{"encoder_layers": 8, "text_encoder_norm_position": "pre", "text_encoder_fused_qkv": false, "text_encoder_inner_norm": false, "shampoo_beta": 0.99, "adamw_lr_other_params": 0.002}
Rows from block 2 of the audio encoder of a small contrastive audio-text model, named by matrix and row number. Rows with one number belong to one neuron. Each number is 500 + 25 x the weight over its row's rms, rounded and kept within 0 to 999. All counts start at 0. Numbers have three digits each. After the name is the row's rms in percent of the matrix's.
After each neuron's rows are labels from the 100 clips, of 14848, where the neuron reaches its largest size: "loudest band" is the band of the loudest frequency at the time of the peak; "strongest on" is what is common among them. Only what is clearly more common there than usual is listed. The data: short read English sentences (LibriTTS-R). In brackets: how many of the 100.
# gate: MLP gate (encoder.blocks.2.mlp.gate.weight, 384x192), inputs 0-95
# fc1: MLP up (encoder.blocks.2.mlp.fc1.weight, 384x192), inputs 0-95
# fc2: MLP down (encoder.blocks.2.mlp.fc2.weight, 192x384, transposed), outputs 0-95

gate.177 100:494482507522537486527496546507485457453478483477477498447571479500475512467532478514495516502486461501482499487498532560514441530504511522498510519514512501535486513487497477517533491481488429517540511455498449513469457503516520474519497489499470557513521482538525526499463499508489484521
fc1.177 095:496452521540448560513474512505480488467496488487496495500479521510488503515547511514489498473484477504489532473531499475495493521510470539502512503480464516502491539534472481511508483527469511526550487461480522452458473476506494504529528509480475525498497487477525503505493461509505533490
fc2.177 096:492464510492501488515496467495500509491500519518513483534530485518517506454508474486491431481492475505497524511518494532479503469541496502484462525503499493566504498507534516505515468510479539455500526475513527496524519530502529518529532494512524511494516503520520479514504493501541469496
loudest band: 2000 to 4000 Hz (98)
strongest on: the word "she" (35)

gate.273 103:481498483486571546510533520528484464486469463521510494476519484489488509484477491532504470516483491504514467467530473503498501489494521469478475536503517516507558489531521482545507486545542499469522478477500496520551519487510512497513456484475493492543474506465488528500472505492502525483
fc1.273 103:496522491478528502485479517506478450514497535490503523534477481503500499467514511550524496493516481507443512497514536514485518496491471455512470562524510528524472460489496513504477534491506472518563419490506482477524521495547487494485508492478502497517485512450503518502487559507476490519
fc2.273 100:505498544517485487512496525499534508514503460478509517477485540482501495534505485478479529489504521454517534497461527536493495489505474491529483532504495536525476509476492442493518532512545530502530484510501489487487504500460511496478498489527525513495486484489483497487504492552444506509
loudest band: 500 to 1000 Hz (31)
strongest on: voice: male (73)

gate.344 107:519531467554519524564517493505505509484545513524525513514527498492514511473492502504476455463477480491491492473500447469483488514455528520500523476447473459487501502494549520510504497519506490478499480416500465439473512509505480508491501514491511509559551457485505494486501513461526509521
fc1.344 101:482515508540523547546508512514464495501513530492545494517502494475495506520502489521479427473471519527523521489493496503484492507522525529490552512476473496523511516512515522492519531495500514489500501469515498481453503512499475538508514514446485524525523489491557476469476536498532533513
fc2.344 099:486501510455497493484510553506559475501547476523488576482470478482500503489489516471509535490460495493483481522500462476521477516526489518492512475499518490472496477489493498489507519484510490505507494469486454490527497518478509491499488467470492486485481490564464508445470481487517524456
loudest band: 250 to 500 Hz (28)
strongest on: the word "he" (37)

gate.364 096:502520474474516494493512477472463463498497478500491497473524522473474465509507486531490521492514507466520551532493499470494467483541484482484525525536489504456544477554486507474519465529500513516492514493490506483511521501486504503499497530475518484485503527519524533464460486511546520509
fc1.364 090:473475482486501514512503467553477494498496528512469486524543513512536504517480529531493505478457480493474529456521525515455490515525469534527519475513467471515438517532505503513492499449508479448508537473486521455528505446484470472470498451471456490521499477482507505485505521549464518484
fc2.364 094:465491541489498517469542496495520503545468479482505470515429554491481473533466528507513535515548498514522466520471496510511504463469533511541520544519510494501481537492481502465494490501482470484513476483505458517475476518482523532529502502556499486469502530474487506465497516487519486503
loudest band: 500 to 1000 Hz (58)
strongest on: voice: female (89)

gate.104 090:499517507480480488485491469600500501505515541539553523547509542499535533518527472516493470482466542524501471501490463480533471525505519503520518452501495450494478499479480471488484550532482499472446465495519519475506476477519515481488477516505504484524512564525500475508492498535480491473
fc1.104 097:462479501504560464470531500477537535459514483527528464539516510520454528501462496534506450492543472484532517539500533495495516516499516458523527506516506491484473488512493498513526508481492526507471493475474475528526503488475515482505486451475510444550517504520471497524489507503486448481
fc2.104 103:480489499483510497514471451519498520491503502526515523499504508483505454511474518562498503493479457496489523506477518471483458489496487504474517497497531497495477503458458493488499501526462493537512520549506518526483493514482508510516448510478532519510458495466494465485497499489520498507
loudest band: 250 to 500 Hz (27)
strongest on: the word "is" (26)

gate.326 101:505490497510543460495503465483492538496491498473481522485492490536479508511487523478518500488469513479480513502522482470502533511511473472481555505479514493486517516470494540475487500494478497490494493505461547535530459517517493507470525476458501519527464513450478497460472516505524504510
fc1.326 105:504512485480472506512481499491507518556501505531509492542480500503505469518484503499516463497546543510522512478470446473553502504497506512538513519499500474492474533493501463498490506488464505448499465565541526495478503500469545548508479495508496470537486532524534483501513505511483521503
fc2.326 100:476506510485510466489491481502531507515505463570537494439483512489504552483522475504541498483486510489503501504514469523502512486512481532471533465500501507503495515502471533484459487548528516463494425524519495482488487500502518502560511513542514572454491471514513535526502531493499489511
loudest band: 250 to 500 Hz (31)
strongest on: the word "for" (39)

gate.91 102:497519456470495510513516429520512487499505482492503475484576483467482523483472469531500488529511475533504521499494494498534514510547522554494511503472511455477468488480496535491515505507492497512516467528508499538501536477534491489518518469491447481496457490447497512494488519522523518480
fc1.91 108:472499522539561525521477473493493506530465536539466491521467555509500518491528494491470475456489492510491491521503507536494517487528532485521473496534445484501481526493515476531529540515449452508460506510447495497482510536517459526502503539483507530526548537489480458489495448494454524476
fc2.91 103:478499490459540465513502446470504496486513491546457537478531483506463524458519518460538491521543502494509472485533473507477450546502462507511472515505543456498467498526503502529520507492526473496493537480498486510455517506505518501540475475491482508502548480522485538535469500501519500543
loudest band: 250 to 500 Hz (56)
strongest on: the word "we" (48)

gate.227 106:528540486499507539507503547518516491509524538483533471508501495509497474499501524541482520480480548505506494513492508508468469517495533545537469488504490453499474509493454481538466496541520546511513519498512472565536430518510470495512495498474475547484499477504470489545488434502512510491
fc1.227 105:539530537520517525504544472453500536487479457532506499526481454476506502535506497494481477458524543515489482486466498488469532464532504544514461527487503473528542484494501512501494495561482474493496489513482509502489519480509509563514487545481495525507509477499505507451547430493501511503
fc2.227 106:527529506491534513447529438498486510497512541531468486500473501516485485482497475496522553457509518464501521498447473522488500494522450516510498510497519500521486528510499486537561442481466496512470513558510473506544480501443505473467480485496488552520477521486458476485496490488526519465
loudest band: 250 to 500 Hz (44)
strongest on: the word "it" (55); the word "is" (33)

gate.244 103:449512477531458507502519493507488496539484509529505495514484491482488508483555507515479501512497507463521483515417496491482477518510481507511527522465482484500498492499518487495572489491507490514491487512490497470487482473515491554493494499526500500470496541502487506512444461483530502523
fc1.244 098:454477492466433540492533528455485491569490495498468472465495445487509511500567472501488533505571544515508466486468499480495493489534471502489487471486466518468502510497516499500523466476486533478468484542511546515457472471504545490515515491508513498468503526543495471450476482504491525527
fc2.244 098:499483555499512469557494482489496541492502487521471524482531485499528530582467505533459530495510487488476499493483468493476507500443545519522503516534497522498506525475462502504528541501498512537488514467514491487511495499485476470485496519488516501539518514477510512460539488497492484474
loudest band: 250 to 500 Hz (60)
strongest on: voice: female (91)

gate.117 102:496512474452495477506534493508492544463512485534516501535491490494517492525470501496501514545459446518454537518479525483474505515535514544503486522511523527487466484474492503490528476537476507466521513479495490497465544482486533475536504489517486520488523468529498511546466469533537485498
fc1.117 102:498482562500517492509541482501512492496539517528485487523464532509475561487469533471457492520507506478524487477485531478521523525453496538528472462492512445493544543520524486507565522480497503463517515493507510473507507474500516494453517487488484544492499496489511517473502526500476474516
fc2.117 102:548518490480462514464496494490486493449505473503520504518523442450494506511467539501520490509512491516465511500463502559520488476546484514460501480508496541476517508527505506489500474495485503494495542466461545493482505505481481466513484528504513498500471489461496473496502501506478502511
loudest band: 500 to 1000 Hz (41)
strongest on: voice: male (91)

gate.63 101:529493526526517494527515499505507439480468524458485497487502507461492474520468523498505487480516516474519506505515491519517510545552512477462517468500523480492506469495481511431509563493551514490519484490455486488518480539477494477502486463482529531516515446545496471466532528507483464492
fc1.63 100:488518473525493531472510477466501508562478489473526508526487461503538509495503536480491496487483511448526516496486528457484477521496499461494493460564484514475501518534498510513550507531537522466449514493522492518475511536516506479504468524486447516510535522468497514517522524479519495503
fc2.63 107:492507537476495476495475474473501508479502439521472553502518522502506519508484483502513495467564525481513474503516507520506492503532497468492469486472461517493481524491490486500489520539470503461514500474508547499507516503508525474526527496506500499472538511521521498507526502507533451521
loudest band: 500 to 1000 Hz (25)
strongest on: the word "not" (33)

gate.185 103:464499501505536504477498502474514504535480544513533489502514478504492485496509474527509525509467503513507488513498490498488514517523530518494481516505490531515507521450509507528499508542454563483510514487526484535498479511496539485500456516470489485488506495514478502494512498461520506521
fc1.185 105:534513486469534472523516502464529512535491553516481520494481538539463513500476488513503482513502478516481563507511521502540483504505513470527531484507522532495499527502490498472474492498495469494533500511494471521563520510537526515484500457501471485503537482497520485486504522502535519537
fc2.185 107:510494493525485501505482509506500480484486537513490513466518506527532470508533493522449463493491506506474522494512493500507524448553478537496513503501495493504480494505492534525486519520501471515510498471467452479505527491502467511486510510544494498539493487530517482497522475516502498530
loudest band: 500 to 1000 Hz (30)
strongest on: voice: female (88); the word "and" (30)