Weights of a small contrastive audio-text model: batches of 512.
Rows from block 5 of the audio encoder of a small contrastive audio-text model, named by matrix and row number. Rows with one number belong to one neuron. Each number is 50 + 10 x the weight over its row's rms, rounded and kept within 0 to 99. All counts start at 0.
After each neuron's rows are labels from the 100 clips, of 14848, where the neuron reaches its largest size: "top examples" is what is common among them. Only what is clearly more common there than usual is listed. The data: short read English sentences (LibriTTS-R). In brackets: how many of the 100.
# gate: MLP gate (encoder.blocks.5.mlp.gate.weight, 384x192), inputs 96-191
# fc1: MLP up (encoder.blocks.5.mlp.fc1.weight, 384x192), inputs 96-191
# fc2: MLP down (encoder.blocks.5.mlp.fc2.weight, 192x384, transposed), outputs 96-191

gate.298:68 53 54 50 45 63 36 54 55 46 44 48 51 55 31 52 35 57 42 61 55 52 61 51 48 46 51 64 28 41 60 39 69 58 55 49 49 45 38 37 57 48 70 44 38 57 56 58 58 43 50 60 56 39 51 48 63 39 59 25 49 62 32 42 46 50 47 59 62 48 37 56 19 61 52 50 56 36 52 41 43 31 62 67 59 60 57 49 50 41 56 55 47 47 55 48
fc1.298:64 67 48 64 39 55 51 68 50 46 59 44 51 51 41 52 67 64 41 38 51 44 54 42 36 43 49 51 32 53 61 56 33 53 45 40 62 56 56 65 50 58 43 24 55 53 34 61 44 49 43 51 47 29 46 41 56 58 67 46 67 46 42 58 38 57 49 45 57 55 53 62 41 37 45 47 71 52 56 60 43 56 43 67 47 36 58 45 49 36 46 59 53 42 38 44
fc2.298:54 45 45 47 45 37 54 51 52 43 44 38 57 60 55 31 62 71 42 53 51 37 48 56 44 40 52 58 47 60 61 50 52 38 39 66 55 42 52 51 70 34 33 44 50 49 54 44 31 39 66 62 56 53 45 60 50 44 57 56 54 40 69 64 55 58 64 43 48 61 56 52 34 48 49 56 47 49 59 38 39 42 81 37 53 38 49 64 45 56 50 35 51 49 62 53
top examples: the word "i" (40)

gate.198:37 36 29 47 41 57 38 48 46 47 43 49 47 46 44 52 62 69 52 52 53 67 54 52 45 65 51 41 61 53 38 46 28 39 48 70 63 46 68 42 52 47 67 28 44 46 39 72 55 40 38 31 38 40 55 36 61 60 79 44 29 44 61 32 54 52 41 51 56 43 47 51 44 36 43 62 55 49 61 53 48 35 51 49 43 47 51 33 50 39 49 43 50 43 51 47
fc1.198:52 47 36 61 41 62 51 33 32 45 46 51 33 67 48 44 38 48 66 56 62 49 61 40 56 67 57 43 51 43 44 45 51 46 56 42 38 56 34 56 60 60 75 54 49 56 48 33 76 53 32 47 55 36 47 61 71 40 52 53 50 64 68 46 40 59 55 62 61 58 57 55 68 64 66 61 31 38 49 47 59 54 53 47 47 58 47 49 43 35 56 40 52 46 64 48
fc2.198:36 40 46 57 65 51 48 46 33 54 38 62 54 29 71 57 57 55 34 47 31 58 50 54 70 64 61 48 40 34 38 56 52 47 70 58 44 45 60 53 40 42 49 64 47 50 44 56 59 45 66 63 33 62 43 53 50 51 66 49 53 61 40 66 54 50 56 43 44 48 57 63 41 54 46 64 58 45 46 45 47 47 68 49 65 50 56 50 62 61 45 61 31 54 39 48
top examples: the word "you" (57)

gate.163:45 47 49 65 54 50 62 40 56 29 51 46 72 60 63 63 61 57 54 48 61 54 43 35 44 52 68 40 65 60 47 47 71 67 48 43 50 47 51 29 54 64 56 44 55 81 63 43 54 42 42 46 48 34 46 48 64 64 46 43 55 49 49 44 46 45 60 66 51 49 45 50 52 58 53 52 49 62 51 43 62 41 47 34 60 42 43 51 47 62 55 40 58 59 50 42
fc1.163:61 37 35 75 41 63 69 57 49 41 61 41 53 38 37 40 41 59 64 60 49 69 49 60 55 40 67 46 49 70 41 46 50 54 33 43 46 48 64 60 64 50 38 62 58 49 47 47 29 42 53 51 65 66 40 60 35 53 51 55 54 39 59 43 42 45 63 35 47 54 36 72 51 43 39 69 38 53 55 43 59 43 55 54 47 57 68 28 44 48 53 40 39 47 47 61
fc2.163:46 39 74 46 58 51 52 39 45 74 75 61 57 54 47 43 45 47 57 46 36 44 37 54 67 69 45 62 43 46 55 62 78 53 47 42 50 24 44 42 58 71 31 50 58 58 50 63 42 55 52 38 50 49 36 54 45 38 45 45 62 43 71 53 41 15 45 43 60 62 48 61 50 56 40 59 47 42 46 57 59 46 37 41 72 49 49 48 51 50 56 47 39 45 56 60
top examples: the word "he" (45); the word "how" (36)

gate.333:35 38 55 48 65 70 55 47 50 23 35 47 39 44 59 66 50 46 63 46 47 50 60 39 66 46 66 56 52 54 49 52 53 52 58 74 54 50 57 67 50 53 61 46 59 29 55 51 43 60 57 65 53 72 62 60 57 51 45 39 49 38 39 28 52 39 52 51 48 29 65 42 61 46 54 47 46 44 51 26 64 54 32 38 58 57 50 71 50 48 59 51 38 47 52 49
fc1.333:56 48 36 35 50 58 51 49 49 56 40 45 46 39 52 30 55 56 61 48 54 52 34 70 60 53 57 61 58 45 47 57 48 54 31 31 60 49 51 41 42 51 38 46 43 51 39 57 48 48 37 35 55 60 49 28 61 60 78 44 64 37 46 62 49 46 49 45 48 49 59 50 52 49 40 50 53 56 54 40 52 52 47 37 47 42 61 51 42 52 56 30 40 54 40 56
fc2.333:60 59 44 38 57 57 37 61 66 57 50 48 23 75 22 41 56 49 71 62 51 32 44 43 45 48 47 71 58 50 46 35 58 38 49 74 29 51 50 52 63 51 43 45 47 45 43 48 33 53 63 71 61 50 42 45 49 44 33 61 59 36 33 59 60 49 55 44 56 47 70 65 44 58 48 74 58 52 55 49 43 58 54 43 45 38 65 50 37 39 42 48 33 33 49 46
top examples: the word "i" (56)

gate.16:45 31 52 52 51 56 62 50 39 47 47 56 41 54 46 39 45 44 49 60 56 43 41 49 58 39 53 39 46 39 53 59 58 38 59 57 56 50 64 52 55 39 41 42 44 62 52 49 51 49 76 63 46 52 43 55 55 56 48 37 42 51 40 42 59 41 41 50 42 53 40 55 77 36 39 35 33 63 51 50 64 68 63 40 51 48 54 50 41 42 49 57 14 44 39 28
fc1.16:57 44 60 32 65 46 42 43 51 68 59 35 53 54 47 48 49 54 55 40 46 57 37 48 28 55 57 52 48 47 34 47 50 34 50 67 22 54 39 57 62 49 38 37 48 62 44 58 62 38 28 39 48 73 45 60 42 55 57 59 55 27 66 56 54 46 66 53 54 39 42 57 43 31 58 41 34 49 65 43 47 46 48 49 58 45 58 53 49 50 59 52 49 73 42 59
fc2.16:68 65 49 42 53 55 44 53 48 55 36 46 65 38 46 53 48 55 62 54 33 58 46 52 55 35 58 61 60 50 54 53 35 38 51 56 67 59 59 67 45 54 57 37 36 58 58 38 32 39 42 33 30 54 47 62 51 62 42 49 59 62 44 61 49 53 50 42 33 56 45 58 73 73 49 47 69 51 45 40 53 56 29 24 48 43 68 49 51 41 40 39 71 32 66 68
top examples: the word "he" (30)

gate.253:30 52 30 48 48 62 44 39 49 48 47 45 58 53 63 57 30 58 50 48 52 43 42 57 63 45 63 55 63 57 46 51 54 58 51 55 35 53 30 33 45 34 55 49 28 48 54 73 60 44 42 65 52 60 50 54 49 72 69 51 51 61 67 35 44 63 50 71 44 51 48 59 39 65 61 43 41 41 40 40 47 25 48 52 46 54 48 44 61 56 53 52 63 47 46 57
fc1.253:46 40 67 55 59 39 54 50 54 52 49 54 41 25 41 43 41 40 53 71 36 53 51 43 47 64 47 42 50 55 50 58 38 40 49 52 40 61 55 66 40 48 55 35 51 48 47 53 43 64 51 56 56 40 40 60 38 41 36 51 50 47 38 72 41 45 60 43 51 47 56 36 45 53 50 62 46 55 53 66 54 56 37 59 52 44 42 66 50 58 53 53 45 58 52 52
fc2.253:43 58 64 55 53 51 37 38 57 35 36 43 69 46 44 67 54 41 60 46 45 68 55 59 42 64 30 66 52 50 58 46 58 46 43 48 52 43 59 56 57 37 41 50 58 57 61 54 50 61 59 49 40 43 60 55 47 18 55 75 50 33 37 79 37 36 50 39 48 61 56 38 59 54 55 38 53 47 41 49 42 40 51 59 62 44 49 34 59 54 41 58 32 65 58 57
top examples: the word "you" (33)

gate.79:32 52 57 71 50 40 42 47 61 64 48 58 59 51 50 41 56 63 44 54 57 44 35 50 51 56 62 61 45 60 53 43 47 43 44 31 60 68 65 51 56 38 51 42 34 47 60 56 48 40 47 60 38 50 56 49 41 57 43 31 53 45 61 55 41 54 51 66 46 59 58 37 50 50 45 57 56 52 26 52 51 60 37 55 59 42 40 47 54 45 35 41 47 41 55 44
fc1.79:55 38 40 52 44 46 55 48 44 68 36 50 61 45 42 56 50 47 53 57 49 33 53 55 83 36 33 50 35 54 35 49 58 60 33 25 51 57 43 56 46 50 51 42 52 52 72 46 51 44 74 46 50 62 64 58 61 61 66 38 52 58 57 62 58 50 47 52 31 42 58 51 40 58 49 65 50 49 43 58 43 40 44 33 51 56 48 47 59 33 43 54 62 53 47 53
fc2.79:47 54 51 69 49 50 45 68 46 57 38 40 59 56 39 61 51 36 51 52 56 51 60 52 52 55 47 44 55 43 43 31 30 39 57 64 36 40 57 45 69 60 57 55 38 44 42 41 58 35 74 48 62 39 47 66 35 57 45 44 53 49 46 41 59 56 58 70 60 43 52 47 44 66 62 56 42 47 47 45 42 30 55 50 59 63 50 46 42 57 50 56 64 46 57 60
top examples: the word "you" (47)

gate.129:43 43 26 40 38 51 34 54 50 66 52 49 72 53 62 52 76 70 69 61 51 70 53 60 48 66 48 38 47 61 62 45 42 44 58 58 46 53 59 63 55 44 58 71 66 56 56 62 46 54 61 37 36 51 49 38 42 55 52 34 37 24 50 54 63 45 44 49 49 56 45 46 47 50 48 51 35 26 39 57 57 47 48 33 52 64 62 53 66 39 63 34 46 53 45 50
fc1.129:55 61 52 56 52 40 59 48 52 60 53 55 40 59 50 53 71 50 46 55 38 47 45 55 51 67 54 54 41 48 60 52 30 48 73 52 48 53 61 61 48 43 62 40 42 39 37 57 53 49 44 37 46 38 65 54 38 56 41 34 41 40 61 52 30 24 36 62 54 62 48 60 45 41 44 43 45 43 55 58 41 45 33 47 73 56 35 34 66 62 57 50 40 50 59 52
fc2.129:58 54 60 59 32 47 48 48 47 43 54 44 57 47 42 25 61 61 63 36 62 55 41 38 49 35 50 52 44 62 43 45 39 41 50 64 56 33 50 35 54 53 57 49 49 47 74 43 64 30 55 33 57 55 41 49 55 48 51 39 53 49 54 45 60 46 60 55 59 56 56 59 49 49 30 52 55 55 35 56 55 55 51 41 40 61 42 72 60 61 38 63 73 47 50 54
top examples: the word "i" (67)

gate.255:48 51 60 37 46 30 56 61 48 49 53 47 68 56 50 48 39 67 50 75 73 52 26 68 53 63 61 59 64 51 39 46 46 37 48 59 56 46 38 30 48 43 42 50 47 46 46 39 49 47 53 41 48 58 62 49 52 54 60 72 60 45 46 41 59 61 46 36 63 36 57 57 46 36 46 42 60 43 54 41 46 39 48 35 44 51 36 52 57 45 52 62 67 33 53 45
fc1.255:45 50 53 48 42 48 48 41 61 66 38 57 55 39 69 56 63 39 55 26 47 29 72 53 60 30 65 52 72 50 58 37 63 47 52 62 52 50 36 36 44 51 57 59 61 60 55 47 59 70 55 37 52 49 56 59 56 48 65 19 38 49 60 43 58 59 56 51 57 58 47 35 39 52 53 56 55 59 49 48 39 39 29 41 41 45 55 68 47 45 52 54 54 59 56 40
fc2.255:44 44 42 28 41 47 45 51 48 45 44 57 52 52 57 51 40 54 59 51 46 41 61 35 46 37 34 54 58 48 55 55 56 41 55 50 27 39 47 51 53 47 58 44 35 55 40 46 51 58 50 50 51 43 53 51 49 65 67 43 49 53 53 25 42 44 55 53 34 55 30 46 50 33 51 56 58 37 57 49 42 58 51 57 40 64 49 53 48 48 65 47 48 54 35 62
top examples: the word "you" (50); the word "do" (35)

gate.48:31 55 54 44 57 48 44 38 39 68 59 61 33 42 34 52 51 44 41 54 42 55 43 40 77 46 52 55 50 70 53 45 51 50 59 53 51 66 52 59 40 39 73 50 53 47 35 62 61 47 38 58 43 71 64 49 38 42 55 47 61 27 54 55 57 54 53 58 54 41 56 51 46 49 46 58 48 41 51 44 45 48 32 49 54 54 74 54 58 36 46 42 51 59 50 65
fc1.48:71 49 50 36 34 58 51 54 43 45 51 58 54 50 53 61 18 50 54 50 57 42 53 48 54 63 44 64 50 42 53 55 31 26 36 39 49 62 45 34 62 68 32 68 58 56 35 47 32 48 62 39 36 47 46 40 35 58 44 50 60 41 45 48 41 50 59 54 60 41 42 50 53 50 56 46 33 53 32 56 58 51 55 64 50 56 63 38 44 56 57 45 51 55 51 53
fc2.48:45 74 45 51 59 75 57 44 44 49 52 56 46 43 48 32 47 42 56 53 56 45 59 70 55 41 47 42 38 54 54 52 45 40 40 49 61 46 44 59 55 42 50 52 38 46 46 67 51 67 56 40 32 50 68 49 49 50 55 38 61 50 60 53 61 36 54 46 43 41 54 53 47 57 55 52 62 63 57 44 67 61 45 22 54 68 37 55 55 41 35 34 54 52 64 37
top examples: the word "i" (52)